python train.py --grayscale=true --crop_scale_min=1 --encoder_norm_position="pre" --encoder_activation="star_relu" --encoder_fused_qkv=true --encoder_bias="all" --encoder_width=128 --init="lecun_normal" --muon_scale="match_rms_adamw" --grad_clip=1.0 --ema_decay=0.995 --epochs=19.4 --final_lr_fraction=0 --weight_decay=0.1
Rows from block 3 of the encoder, named by matrix and row number. Rows with one number belong to one neuron. Each number is 500 + 25 x the weight over its row's rms, rounded and kept within 0 to 999. All counts start at 0. Numbers have three digits each. After the name is the row's rms in percent of the matrix's.
# fc1: MLP up (encoder.blocks.3.mlp.fc1.weight, 768x128), inputs 64-127
# fc2: MLP down (encoder.blocks.3.mlp.fc2.weight, 128x768, transposed), outputs 64-127
fc1.552 049:531532536519523524508529519506488494475461548542515466493491487489453489498478505448513505523520489501447561496524511547493498484497513452518494499446510498495499544504515505500525467500488538
fc1.553 089:494548527466520547464465465520492472524465492479502512518502480531512503496499486523446478496481509518533490451533479491478510507541488505491535548459491499510452522501493520490504499493451510
fc1.554 079:466492509517481506458495534496536485499518501502519489503501497452508515487478536494484498475509526450472454491468502461478485537484485492493537501543483505495503487522504512495460496514518469
fc1.555 052:519541473468474510499487488509508491466510523492493483565515462473489476495515528515550513457486520487454511521475558446475470491525477509495526534504489505539555505509485514481505513526493488
fc1.556 035:478457494501519468523486461532508479494498489485508484482467488511515490519481473464482526444516454458490550511502518560523500525511545460492500503484491475509475524495497524466483510479522479
fc1.557 114:480530498536531484464484508498527529482523520484442505477540468490511447516512520549511484506493467519491503506513481483489521509498479467520508515551491485459542490520501492488475519440488502
fc1.558 130:517489492488540508548447516531474495500459489478520491470491471467451466447454497514516510485501495559537514493439542494529468493494485520538519504510491501499548505455477490510469495481462429
fc1.559 040:516518526469447567487511520513506483513480528542504500494481518499491482486487505539490582498470514485438542487482490472488519478500514537512507502506487499547476513496486565502449493514491464
fc1.560 035:512515499497525488476523495501481414473530486522511488504481491540488534475472501446535505506521506459480522508527488525458495497511501485541511491506528527531512475469520514508508496497506492
fc1.561 134:517461554460494476558553535500510520502495542513497490506513480505502485507475486511492507497495469498479539507483521501520473495470490509519492515444479528538522539504494488519509493484474438
fc1.562 050:495506507499490511556498525496514472515475485519499503501487517546537464464517494514494436519512444473500435479511488522517507496476479523496444496519503546524508504512512465489480514479482499
fc1.563 133:485488488465488512482548473517505476477464501525521493509481474484472515473462504495499474488471515519514529515486474502503540500473476547549511504516520519503482517518477504470572482505524486
fc1.564 047:473433498477514485482528513477521498529468487536508521516467504466490507491474500544495502528521510512502487469527486515553516481475525529545467473483497506439516500557526516518488525485485493
fc1.565 098:477534482529442495492547482500510537540506501530509515515496521519542496477504525477461526463484457498483482481551443491512501467501493509532524495510500502481495530561487510478505484496477484
fc1.566 038:523484543492479534500493477523523517545501464504501510484485465524485497500471529479527494474489496535502541530491479466453499515505510522486501478520564544543521503496488516465530518493515480
fc1.567 093:503464529494531509525515490522481463480466510465477449452505508476481535534440473491479475493496536486548500559471522504490455526483491508530514509501500463498504499526504526492515514493515491
fc1.568 116:540518520501486498485483503462538506522479508469531452491482503527475489482502444472500512519457480474546488463490534481528483505523515503499467507527456467521506507494500508482484525459513504
fc1.569 053:509475514507510507500509524519486485461503502502531513512553469468505462527488495519512458524476529501476479527478493505476499494473494526458496491507466494530542520487460503477485493469473517
fc1.570 118:482477459500510531475517445464524500517497504490516503522527473499463460476513506499519455484508512460539535455528501480519498525519475450527462477561531479505512473480512471532505522438479535
fc1.571 120:512521533529496529510494481518533548507494513484490495488490518514489459461521502507487513478485506517491463491460546465506505492503498448485489493526494479505504510509463516576474485536496525
fc1.572 120:467534503501477540459527485530463516472449461495527513509519459475486512477475534523525531465493502468530502504536481506497490500470503526518442477483525502511485484502536509509470461479517483
fc1.573 081:479495554495481514500483477465541510476524508509540491539536490486520510479479480472486488466510495505503525482512534504472477467514508523466471451508494479518496510570502488469502445493525482
fc1.574 097:509522526501502490501499515499526511497486521530531522494475539541475527454541492468523459499462488531489504504488490468505476543509510452521464474495471499519481479494492524477516506464486530
fc1.575 118:460483494509515525499508507510509461507520463492539447477478530486504468478516489472491533518507535502489482446525516542486470514525516525515497487519476543555463470484526492498524485492517533
fc1.576 041:515482478468497501459487538556518506480510496505513473462561529557486503494499521518461507481491461493534496518501525494515538551500481492485497532489499505492518488445499527488503524522487476
fc1.577 095:538525475513502513483540484474509491512498530482494498440543507477505499504467505556538500487497475501479458516498493506525535551457529499494521511476521475529477503495500495430498487520514499
fc1.578 136:503493503473515479505542494495536487522515508481501545476532461506480528473534506474495473466493491481486520506506533520495483497449461470521493550505514566495500545503510477463502532436506518
fc1.579 092:510527474471480509444525533502523503514488487478482503516527481512504485502475491486467515556476481505465541477508506513511526486499516548480513509526528502440481521491500546527442480526502507
fc1.580 112:491486483511560506494527534498481482507479484471523492476540475516486506504513501549436508547516473522481521501504502482459512462508491488521527449485541472462482533480513507462441491517490490
fc1.581 117:512571506497506497486481546516446470515486522493502509542501512501504466472502518465505483494516518537482464476482520479501495511545488554471505540508518491482520476496482454472530529513478464
fc1.582 037:454459465480481471535496468526457495481500470536548501532496514534510452488452471504507496542475503496512527521455526481523527482548514478512496511475528538517474460482517511509506492491489509
fc1.583 112:558476506464512502494548496492514512450475476498512473527485489521470505505505568514472482531472483533486484489499481525466524495485518509516491542466512539546498530527532534512510495453512501
fc1.584 051:488467477521573513526485528533481523508514500489495484480474492490519511484506499483471492518476457492543499489452507512528445472467507555490511554510521462500485531472509500506503485513515469
fc1.585 110:487502487554523442491507481489501516510469504464526497485488457525491504505485498543450524525509444488506489514504497465509499503511487461515544512476485502538523484467522499549504515504523490
fc1.586 121:522501476502533506492462481500508483480508499505492498513468519536483487541478503458521466518475504589462480497508491495496545490524445519530506477465515444463468451485486516507451530521511514
fc1.587 150:490535525488511431518498507529514528457488487507478487538509453519470467516507508499504493498527518487498497514474472523551453446497463485503465497463519479511525458509499468492465481489509486
fc1.588 070:460501489520487503503472501497484544493500469481508500507511487564458512460547485491492490522503539486491466482479496517455512481479513492474515489444501483492490479552523514480497552514490510
fc1.589 111:484471499462519470519538520522500480482519505508492535487472470476498512521509551510498508514557429488446448484458497536490495464492501536524520534494506466472506455539516502555518444497471555
fc1.590 049:509509506522520498478493498527506520505454490495507487472469461491516506464526476532520481536487511531516522519474503500504495494526522492464530507536466477487489495496548530511445518492487497
fc1.591 092:472506519498531470514539499485490505473470532495498511485495490530510522466516496529524494474503487482495504571526507475535513508510487495481476487500516528504479513471528475460555493497523511
fc1.592 110:511505484520521517474483511498505516547515477560520506507498509496497509445508470486523486490485456492500538505501561526507490452514467499528500510520510451528465488510518521493498482463491498
fc1.593 119:464485510513512522512508485469517519445487506491541506526516514492489519489462458484506504479518512540565479489536509493495502545517499462489517499506523517509546436527489474493536504469519505
fc1.594 124:508473498531541491504536521498522490495489492525529512510543495520459481521514498504491493510477462515476541533496517462473482456503512482494512475502451518493483502497536508549486475472528504
fc1.595 095:512479533518515488479496467523499521491463512507505525460539483492535498478485505519471519540463474511509537479480524499498486480455492501529498507543513512531475446531502526481487509474527517
fc1.596 035:479492481485508497558516477524517470470503496509460528500495540548488507461522459449512479526495487469540539541491504463481482474477483497538527499538474521483545452489572538476474511495488526
fc1.597 090:541471481527486535487526449531490463530502519516510479550535482507484511489496542493498518507503516502485530497525519516522507510486550496505484468512499533480480466513521443452493540468491498
fc2.552 039:475497505487541518489489501533510478504487533495485541480466546538456437531495530523470531467522496543510474506489491521510525490492487523501486510515490481441511497498480507505502510458539502
fc2.553 094:506462450552470462508463511502511496481482480465523557485525532483484471506497482515513501471538466464506496550491481515521517486497512479511457547510481481485521496508478537531502514510517476
fc2.554 081:531487459530525536474564476527452527497489530479500506540506514534519507516455494521470459498493522495497505495464482501480514500463490530480506500525502491516504503465490497505482524477508480
fc2.555 045:484521518544490491557508532519501532457487469512476491437478509519516492522504488526472526510480462523475513492507453500496577514475513504501453499547516495504494496494508508518507485510506514
fc2.556 025:468514512502491483556514495529450462443467539532495529519503497528491490525495491512498504470501509512493489487492490496520556479467488569473433519462530512520529489503478460472518476464501532
fc2.557 111:523441496485529527513512502457534505521500556499525448491493469523490495542501501471479529474517519470467525485504465528471497517490539464467498474501521538505494534485537538468502527511513471
fc2.558 137:478524517531458525504525506506496477500531496503463521485522502519522520564488546528522444515521516447482497481506498500456526498514525477520541468459492511509483473490507516455479497524493503
fc2.559 039:494495487490539453509476507506492516477502482511519527508502499527459486495485462494521501524462470514548489519533502545437492455484522525557508479521507509483501498544506490464473496477490490
fc2.560 022:470505512497512483533485487471508520484449506513491448524510517542497496529465497529460494530494504536497516433516501498528537492506482563480452488534496534510485518513435486457504492481510506
fc2.561 137:509515480534471495428437461477509502465512488511521505534507508503514508545495537496503477492509520462488468560511517482525481488502518475439492513466516477512502468473490508511469451465529535
fc2.562 042:467501511504497487555490529496523543489493507537544488465478494569479508511509500496483499475543485498504473496495503488480497466468518502508486484498523488526499493502470509514507478461513469
fc2.563 138:525515554512538486498535545506491521498490532483456489475480551495476464486496522476480525516478471553537541504515492541512458511501512468503509508479453517482500528495536496530528519491510520
fc2.564 037:538518496489489494533494480518497449514507527461502521468532515537503489528484548496481491472489539479495529444459453506485507499450490503473469507513537524531484497486462472487538467458547504
fc2.565 101:522462513493509483512450496505495473465543512484470510503489469496454496528518487531510486466495508537529502503490495500449530505531551511478492516550512454491538482498506518473490507491510482
fc2.566 021:511484500484492472561478509506493458460433512551488501473498521563433481519478489515490518495513483513481520474516509514502548489482511559493483536523524551515515488511479467477516459466503498
fc2.567 095:465493463506456473486506511498486454500509477501544507506551497462494495498501537519559526481522520489509501526485484487502496502484477544501494477457494517485508511505472537493537512482499539
fc2.568 114:422460478501532501473489482480471503502536505465497517516492525501489509440507503489525478525470479509518538545507482487474527485533501467499480493485485490492444494499482463503497493505495573
fc2.569 049:497489411493531490575488485501466506484516512511453531472515467533487483502508494496483485509473520525482543485565510514462490490497508541501486475473557471492502463527484495533450472511519485
fc2.570 110:499466463497460481526474544547510487502509484479526483487477494437501521527484516481528493555482552498480498504527476537505545520521491504502542467481478520491526477440496534497461490492487471
fc2.571 108:451535505487504545507490497521496508483536472465471475521540486514531484500545486453496512480548512477466480541516501519463466484524437458539521494499507552475455483517501543483533458541492483
fc2.572 124:503540502512533519496513521511501494496482538525478468513445510511480490525535497541459504519480512505484535469460531456510555514538514476470515508514489520506486498494496473481548515520505480
fc2.573 086:465517484454467443465509500527494506497470478476521522511516517519479481477467506483499562495519550480481516492539537479485462474518488527495479491519466518519503521522487534536488452511488526
fc2.574 088:482496496471544495515481427499515524511477490503493466545492526543483505487504517524515509463520499553443496481537488477505490501495501486496505508506515539478499492493496500525513491521531476
fc2.575 118:504515485509448486524517539525562549498473556459489464522521500517484546536512493548484476480493492480522519507471455477522494496477459472454515510505505523432496491514493491523505514512477495
fc2.576 028:504502493488515487509507498507499459481431556536486523492484492554462508469490510487465519515516505496502515476564501493451543477536515527500489503508510504542538488507491484512522486466511510
fc2.577 087:546530503466478486479471500552496499459546519471521540515518511492511486518486458467530521517531495439487474487454494512507535488464501504499518451521508490501519519500487499472483502516505533
fc2.578 134:458482463524520505491484488510473511505478532511509489520447523508495492495470475493477511490502470467578493516508491476556518498512507490475506497437497482553539463495475458509481478510493524
fc2.579 097:544510508498510506532487422498489534508488458503493491496471490528492479533511490523537457475515515531553487533501532521445505493532517446533494504482454511528530485523566508485521503481475491
fc2.580 124:512503537468505480485477490497527547501487506501484551493481491477517473487481504474575489488478508500551478493488505504506514454455473508513508483532480514502482493479507505474502485499523500
fc2.581 152:488476505489522525492456491479542545491521493505515471429519478497495461492522558505523483497521538497488501508490513503522489477459521497518497487528467496499506525513553528540476488474510522
fc2.582 028:497534455488517505527469526495493452475449520524511509479520469502474499501493458526481489446541513498507482462523470517509543481473499507519453506471491501563533546530461538450506478490494502
fc2.583 110:488497496516511510485507499520482501508530532485468528490505530494429451465462514463470471477518475546547472504527447527480479465482520475499561502472466531515542477537541483447496509521456535
fc2.584 040:516522516518493481496480536493513489512476499548490495504507487452462512521472486516523496468518500509483509523490534511516519465520484505518509458477517558502513484475462489448478463491435485
fc2.585 117:477465488438516486539478554544494473533496503514504476489498496503505509465505498533457504505490530495478510518492482485501512517469511504492443479539480481455489536450502506468501488484497501
fc2.586 111:535478481519479520513514480515507502500483510473523485485498479480492532490536556486441473489482482499520523541474524481527457512482505447450482505520546504501468517475516489477460488522493491
fc2.587 129:502518496483499532476505461462562478510476513514498496491497540483564482482475493466467472497472496499507494453526529487515493510504492519488495487508468537511498566511476566485458497533532501
fc2.588 070:490540472504496506515493512534474496486510542487500515474473507518458492506491483548458496496493436527488493497529493553492484493508479489495490490523559501496497480522444531497464501485523493
fc2.589 109:522518530508466517503461511517479442506484487495491521464464503532480493547501487543506488520445542521570526485505481463469547532464477458492497507515538512507505513478502539455476528491490481
fc2.590 037:502488493524499523507474489524538487510466512515485513494496512581444510533499499516486485496536478504522512507500466474516523494484492523492482521504462534514519480523483528495527472481496540
fc2.591 090:489469525529530510449445456518487465488546473540482509521541437518512488506477529496517495496471492530496483442534488524488491524485481511497500476488508511512502487489507520467480484484500519
fc2.592 104:494479509509485517495516488484497490490530518503568455506525497465463499512491491485523490528530556462495484546507515467472511547482531468472515473491505537491477551477517517504505476525493480
fc2.593 134:454509520475488503455522513491462508473512518508575505489534475499527518482533512496534491519574505461474484496491539465509471466483480522499480481501500525504507525559526507518499478462525490
fc2.594 154:510502459504511514463495479501502522512535521495489476445470501484513508494496475533508500496457477488518468487568459526532494498505515507541484491512509534466486516512462523497483476522514494
fc2.595 097:468496461465452500479449523507490492515539465539553551503485496533489529518519455494506505478541505485514492547521481477518487489509479501515488465512508531466499544487508480473467494519467490
fc2.596 021:494505502494516509549480499493487446477463513513503505508480514528458495484479478546475506514509510502491497465490497493523579480486504534505437505489526525530494503519470484461497466448510524
fc2.597 084:527497494479502466488478527465500508490502523492479535481498485508500493532528487521512504531503499532474520443483470501480491535514461535492490530457495434547533516484465498532512493498515506