config.yaml
encoder_arch: "vit"
model: "masked image model"
dataset: "regions of photos with short descriptions (Visual Genome)"
train_examples: 203450
image_size: 32
grayscale: true
crop_scale_min: 1
horizontal_flip: true
method: "mae"
mask_ratio: 0.75
loss: "mse"
encoder_norm: "layernorm_no_bias"
encoder_norm_position: "pre"
encoder_activation: "star_relu"
encoder_mlp_ratio: 6
encoder_head_dim: 32
encoder_fused_qkv: true
encoder_bias: "all"
encoder_qk_norm: false
encoder_parallel_block: false
encoder_inner_norm: false
encoder_patch_size: [2, 2]
encoder_layers: 6
encoder_width: 128
encoder_positions: "learned"
decoder_width: 128
norm_pix_loss: true
decoder_layers: 3
init: "lecun_normal"
residual_init: "scaled_by_depth"
optimizer: "muon"
muon_scale: "match_rms_adamw"
lr: 0.0015
momentum: 0.95
nesterov: false
orthogonalizer: "newton_schulz_5"
adamw_lr_other_params: 0.0017
grad_clip: 1.0
ema_decay: 0.995
steps: 15400
batch_size: 256
epochs: 19.4
lr_schedule: "cosine"
final_lr_fraction: 0
warmup_steps: 1540
weight_decay: 0.1
adamw_weight_decay_other_params: 0.05
Rows from block 4 of the encoder, named by matrix and row number. Rows with one number belong to one attention dimension. Each number is 200 + 40 x the weight over the matrix's rms, rounded and kept within 0 to 999. All counts start at 0.
# v: attention query, key and value (stacked) (encoder.blocks.4.attn.qkv.weight, 384x128, the v third), inputs 0-127
# proj: attention output (encoder.blocks.4.attn.proj.weight, 128x128, transposed), outputs 0-127
v.80,100,239,237,300,156,183,151,177,221,217,140,253,260,199,160,187,255,249,195,225,192,187,243,164,202,208,153,157,188,174,228,170,237,156,196,264,138,265,171,195,222,123,201,229,226,210,174,166,177,308,218,165,258,137,163,230,201,293,230,216,287,179,274,208,213,199,259,172,188,197,213,169,264,147,210,214,203,159,216,274,149,221,164,205,217,145,216,192,154,215,185,216,232,219,167,178,203,229,205,224,224,162,213,241,144,139,180,190,186,268,180,197,222,132,221,205,162,201,198,167,246,197,130,149,199,206,157,238
proj.80,218,149,78,234,211,232,220,333,105,202,145,140,196,133,256,237,236,214,163,146,199,187,197,255,230,195,212,223,234,160,206,243,183,196,213,148,152,226,240,216,179,226,149,210,143,275,175,183,171,159,235,225,175,244,200,195,200,174,199,267,159,249,190,207,213,246,171,252,197,214,185,200,152,268,210,159,240,203,191,171,246,185,205,172,183,209,184,218,157,212,215,141,268,234,231,184,172,274,155,193,196,204,235,197,170,159,200,163,220,176,193,215,217,221,240,209,240,140,212,131,134,236,250,197,240,174,167,163
v.81,187,186,204,165,197,234,211,179,174,154,158,231,195,212,180,235,182,175,254,192,208,180,94,162,129,197,254,238,244,133,233,158,239,238,294,193,188,224,147,180,207,194,206,210,224,160,194,271,191,164,159,162,172,207,223,215,166,217,168,176,288,163,249,274,177,237,277,203,165,268,215,214,227,233,239,146,188,238,146,213,216,267,171,191,205,191,183,174,230,135,191,166,211,256,197,187,161,243,229,191,215,231,246,142,132,147,188,140,203,152,183,278,233,233,225,172,196,184,156,229,211,254,215,225,232,267,204,167
proj.81,181,189,189,189,180,133,184,223,245,279,163,183,176,180,276,158,166,216,41,142,193,260,225,205,186,179,234,185,231,277,167,256,236,201,134,189,249,168,244,204,183,234,174,156,204,219,178,215,226,173,216,201,189,277,186,191,232,191,246,225,209,335,184,202,146,163,149,169,237,175,199,250,227,185,200,183,211,163,215,177,248,191,218,200,176,216,87,152,215,229,158,226,202,198,140,210,207,236,172,184,153,164,172,200,186,205,236,190,194,212,219,188,204,221,173,271,251,229,206,270,202,93,166,276,216,198,218,173
v.82,262,238,183,238,191,166,212,219,231,182,286,245,148,157,206,207,197,192,107,217,199,165,93,210,174,159,167,223,217,218,172,196,179,194,197,145,257,149,162,211,217,205,218,255,218,219,180,146,234,223,220,223,240,165,185,174,237,251,143,213,238,186,193,195,163,138,191,191,164,234,188,106,212,234,218,201,266,265,176,150,175,217,195,216,209,241,178,232,222,186,211,209,175,122,246,249,249,154,168,151,151,164,252,229,261,198,264,230,258,137,202,165,213,140,131,277,197,188,144,280,146,218,196,230,258,216,255,166
proj.82,158,231,211,245,201,235,183,88,181,178,212,172,199,185,159,157,192,244,250,171,186,244,197,161,205,313,231,193,202,201,221,205,192,207,204,268,158,203,217,188,182,219,192,237,185,165,188,201,171,158,242,264,225,151,243,229,121,131,264,166,233,190,125,243,200,267,203,129,145,140,276,220,203,233,155,256,180,214,167,228,185,154,150,199,189,149,219,176,238,226,136,153,150,155,150,240,184,221,208,246,218,285,173,247,268,131,125,218,113,257,314,242,204,207,168,166,204,173,160,218,200,155,180,278,184,245,204,250
v.83,225,185,156,196,182,176,137,192,185,253,176,222,229,193,167,174,239,234,132,154,224,132,140,189,175,200,178,232,122,210,232,215,238,228,126,165,114,193,253,203,223,206,260,141,236,160,161,236,163,183,264,218,184,266,245,160,229,260,193,240,236,212,299,198,194,174,174,208,210,245,137,261,186,161,188,249,192,201,281,183,219,180,162,178,249,198,253,152,133,190,240,162,187,209,207,153,290,172,264,151,195,192,197,188,255,135,243,181,199,177,244,211,234,109,179,227,118,228,239,224,204,262,226,214,208,210,214,236
proj.83,226,184,203,216,204,249,263,168,224,99,116,255,207,166,199,185,178,176,244,238,218,236,231,157,218,186,215,166,219,212,197,217,118,192,207,144,234,219,178,258,181,209,142,176,219,177,188,188,270,187,204,211,243,186,198,230,160,206,162,159,138,209,164,200,141,202,180,152,206,158,250,173,190,219,194,196,171,237,192,211,232,169,142,191,178,148,280,221,228,276,217,248,197,221,193,197,191,158,156,220,251,223,185,197,159,182,171,239,273,287,201,215,190,214,181,278,253,163,149,149,204,230,213,203,156,245,215,248
v.84,143,200,159,171,177,251,212,193,189,280,230,142,179,178,247,177,216,125,129,222,203,243,216,182,231,209,133,150,218,235,273,150,287,242,174,250,228,195,210,157,201,221,251,255,144,242,191,285,178,223,199,187,205,195,242,310,279,167,188,228,202,171,189,182,279,199,206,203,150,205,128,241,200,230,237,271,277,234,115,168,224,114,185,156,206,207,193,171,151,184,214,261,219,160,268,192,261,156,194,218,240,244,231,147,246,162,175,215,204,196,78,222,143,218,204,222,209,176,205,218,212,135,178,176,143,183,184,213
proj.84,240,190,239,209,242,169,194,230,211,146,201,229,227,233,148,256,168,147,313,181,152,192,187,173,226,242,231,267,173,162,155,178,190,272,192,199,169,177,228,243,225,133,198,162,215,164,131,133,239,183,194,194,171,205,194,179,117,258,245,172,148,210,218,129,221,154,104,222,300,201,182,166,194,166,182,222,200,216,242,247,172,278,154,177,157,192,183,325,195,220,195,200,201,180,133,214,198,204,192,97,193,218,136,180,260,258,203,207,193,191,227,210,275,167,240,232,161,200,213,207,199,218,149,234,237,259,207,165
v.85,149,139,187,240,174,153,183,170,151,212,206,192,233,182,123,216,236,238,153,180,165,171,226,148,186,173,181,155,163,192,165,205,196,215,167,173,153,189,197,161,130,167,199,201,234,172,170,163,163,208,225,246,245,155,219,183,254,189,248,211,229,181,198,204,246,173,204,170,266,200,179,220,184,214,214,308,262,138,228,146,246,191,212,212,187,182,205,251,235,203,212,217,211,109,202,223,275,229,177,299,197,180,212,260,181,186,325,149,169,218,210,218,184,185,219,202,192,175,172,163,202,187,232,155,262,242,164,264
proj.85,212,246,209,181,190,238,243,203,217,142,175,137,173,158,276,195,238,168,261,223,218,260,227,184,201,99,159,258,220,186,210,170,227,204,237,238,227,296,275,211,222,208,152,242,206,252,219,243,218,196,194,247,173,231,123,223,182,178,153,199,244,158,206,170,144,169,222,233,195,199,232,193,227,198,182,121,137,291,183,89,153,191,190,266,198,166,214,195,108,198,174,105,243,210,124,226,202,240,224,155,239,237,200,130,166,247,208,160,188,246,177,197,197,189,185,192,158,157,208,201,205,262,276,170,206,235,262,136
v.86,119,139,240,291,163,129,119,250,213,123,158,138,226,302,192,237,245,190,139,173,227,246,184,202,262,220,248,173,188,180,234,247,157,226,217,197,220,193,122,234,197,272,140,189,261,280,195,175,191,212,230,235,176,172,212,168,206,209,161,187,274,260,182,200,176,253,215,159,214,177,260,246,230,142,176,132,192,229,240,162,237,176,220,167,186,188,163,207,172,109,147,158,197,183,155,193,222,232,294,109,166,204,198,176,228,164,181,180,202,222,236,145,203,186,221,196,201,262,182,119,230,202,204,192,204,201,253,171
proj.86,205,213,216,172,176,238,218,138,192,198,150,268,222,223,248,181,167,155,185,222,210,164,193,224,247,191,220,191,265,203,199,160,232,117,126,133,87,231,212,227,207,159,245,179,242,235,166,320,155,188,211,200,271,221,234,229,125,200,220,159,311,229,153,233,170,142,206,136,206,202,217,118,228,189,237,217,163,107,244,230,160,279,108,261,238,243,188,228,216,232,216,239,265,203,187,219,168,243,163,262,242,190,195,187,177,226,183,191,129,200,183,191,246,238,197,143,200,184,203,227,219,245,173,217,176,109,178,265
v.87,107,253,137,208,268,174,175,267,131,244,266,176,197,182,218,224,168,176,224,176,129,180,217,136,208,238,156,196,250,205,220,153,221,160,192,198,143,164,158,192,207,203,161,183,197,278,245,208,184,189,243,190,204,166,217,97,216,207,201,169,238,248,260,224,188,170,210,185,171,154,202,217,207,159,122,195,218,265,182,255,213,284,148,242,187,167,218,139,196,260,186,225,169,136,242,187,197,235,196,210,129,240,223,236,234,200,209,204,204,159,217,225,204,231,269,201,199,201,209,161,134,194,235,129,281,183,206,158
proj.87,296,129,172,298,157,166,243,180,191,129,209,138,172,198,196,238,151,172,190,164,241,230,234,176,98,84,225,257,175,168,168,233,231,184,194,275,280,232,220,191,248,156,236,259,203,186,207,248,206,208,149,263,244,154,251,249,213,192,196,218,148,249,153,202,208,258,114,195,131,228,215,266,141,182,213,198,155,172,234,203,149,145,157,222,186,244,191,234,332,209,207,178,182,232,187,223,221,224,184,209,251,222,148,182,205,159,142,161,166,219,167,182,197,104,168,194,199,254,240,261,244,284,142,278,151,202,203,278
v.88,269,190,202,118,207,194,248,206,218,115,231,185,233,206,192,187,226,192,203,233,219,199,183,225,126,216,186,181,268,271,193,126,209,224,265,147,217,263,165,179,239,217,246,255,135,206,137,186,167,181,225,214,221,264,253,170,222,120,139,147,213,200,157,265,204,236,178,179,168,142,196,188,189,182,281,121,224,255,216,197,215,236,153,251,132,169,166,140,219,225,181,198,177,245,176,298,211,213,220,240,166,186,190,232,262,133,195,152,251,184,232,179,213,156,244,196,226,186,253,106,157,217,200,269,131,195,237,201
proj.88,153,195,196,182,194,172,128,226,169,209,186,187,173,234,169,248,133,253,129,252,260,224,294,185,219,196,195,246,168,176,230,229,255,230,117,111,193,202,219,242,122,133,204,166,241,270,236,201,99,213,214,136,205,194,222,289,168,263,227,223,177,218,269,234,177,245,291,156,195,216,167,245,158,238,161,205,242,131,148,158,235,180,172,228,225,236,120,223,205,170,150,258,222,179,162,180,172,278,153,150,130,170,218,184,162,116,172,187,211,265,208,161,238,202,203,272,224,207,254,354,199,223,232,147,137,239,269,176
v.89,206,166,211,181,232,185,239,219,151,216,181,174,222,173,215,187,178,253,233,165,159,178,108,261,234,215,215,148,201,216,176,284,158,203,236,191,166,192,140,178,175,186,256,170,195,204,169,183,200,215,172,248,207,215,164,194,227,233,215,222,170,259,212,122,199,165,234,199,218,179,180,272,183,245,217,254,206,195,207,242,182,154,230,205,169,114,186,226,185,210,231,190,265,269,137,292,207,127,135,171,165,233,219,215,187,217,170,210,220,210,221,206,160,272,217,263,171,140,174,182,202,120,234,246,208,262,183,188
proj.89,269,227,195,228,204,153,180,192,228,247,191,215,155,183,177,199,250,238,185,305,167,206,224,184,173,158,209,183,187,234,180,155,147,209,236,186,204,160,243,277,240,246,143,183,240,211,243,224,174,195,263,263,159,175,187,213,170,191,223,154,195,157,141,196,208,244,250,280,171,240,172,136,148,183,178,136,173,250,233,140,199,244,276,276,273,206,197,165,248,212,169,242,137,190,256,167,216,194,257,156,218,168,196,110,221,135,211,175,112,269,115,158,169,187,157,204,207,139,285,192,204,228,253,105,224,242,220,185
v.90,210,193,212,239,261,218,189,192,141,218,171,232,200,252,245,259,219,166,216,215,177,213,250,229,184,233,149,202,252,219,195,187,128,177,203,148,142,232,200,227,228,255,153,206,129,197,216,239,165,259,205,234,175,104,200,154,152,156,137,223,195,190,250,177,270,309,210,152,231,228,121,208,90,216,168,200,198,263,221,185,149,192,200,155,184,226,132,196,198,170,118,185,240,177,189,259,259,169,155,273,197,213,182,174,174,251,181,197,240,171,307,250,210,215,234,123,157,210,189,145,232,231,192,220,191,248,214,202
proj.90,165,148,187,172,133,216,214,151,248,221,237,175,190,196,224,173,193,192,213,176,240,184,147,194,221,183,224,220,165,165,255,252,227,125,146,223,284,150,224,120,257,155,184,205,248,201,182,194,167,195,193,179,196,244,174,254,122,230,173,202,214,241,218,197,198,194,190,224,156,150,216,278,296,212,296,169,227,146,246,222,234,204,197,234,175,188,215,259,211,259,198,240,187,137,163,149,177,204,244,201,143,180,272,229,153,153,249,233,183,164,169,183,202,156,229,176,199,210,279,196,200,152,207,252,110,261,209,128
v.91,164,132,162,288,271,150,238,231,169,104,148,199,195,187,148,193,225,230,260,187,167,148,200,327,159,212,268,256,189,111,236,221,232,187,267,194,131,154,170,243,202,226,180,123,221,261,227,232,223,211,146,170,143,181,171,177,216,176,194,171,243,221,143,149,228,220,157,193,168,156,195,208,261,156,186,234,167,178,215,207,195,275,204,268,234,113,182,267,236,201,145,165,245,246,206,94,205,225,170,140,268,203,217,217,175,231,195,173,216,269,186,218,218,170,203,186,208,195,166,177,105,178,237,229,269,251,334,237
proj.91,205,293,243,162,176,197,254,243,153,290,220,120,170,160,220,223,229,181,135,226,225,178,160,197,227,213,245,273,193,279,176,236,200,184,165,131,157,249,224,158,298,295,154,197,216,210,173,177,221,204,209,184,328,136,235,221,136,226,207,198,133,251,239,177,177,139,213,174,149,232,249,262,135,172,238,184,176,168,239,203,182,129,155,212,232,268,197,153,221,205,203,201,171,141,236,224,138,240,246,268,119,260,192,147,180,205,200,153,146,154,186,180,143,204,174,212,236,207,215,206,180,241,249,167,214,132,106,182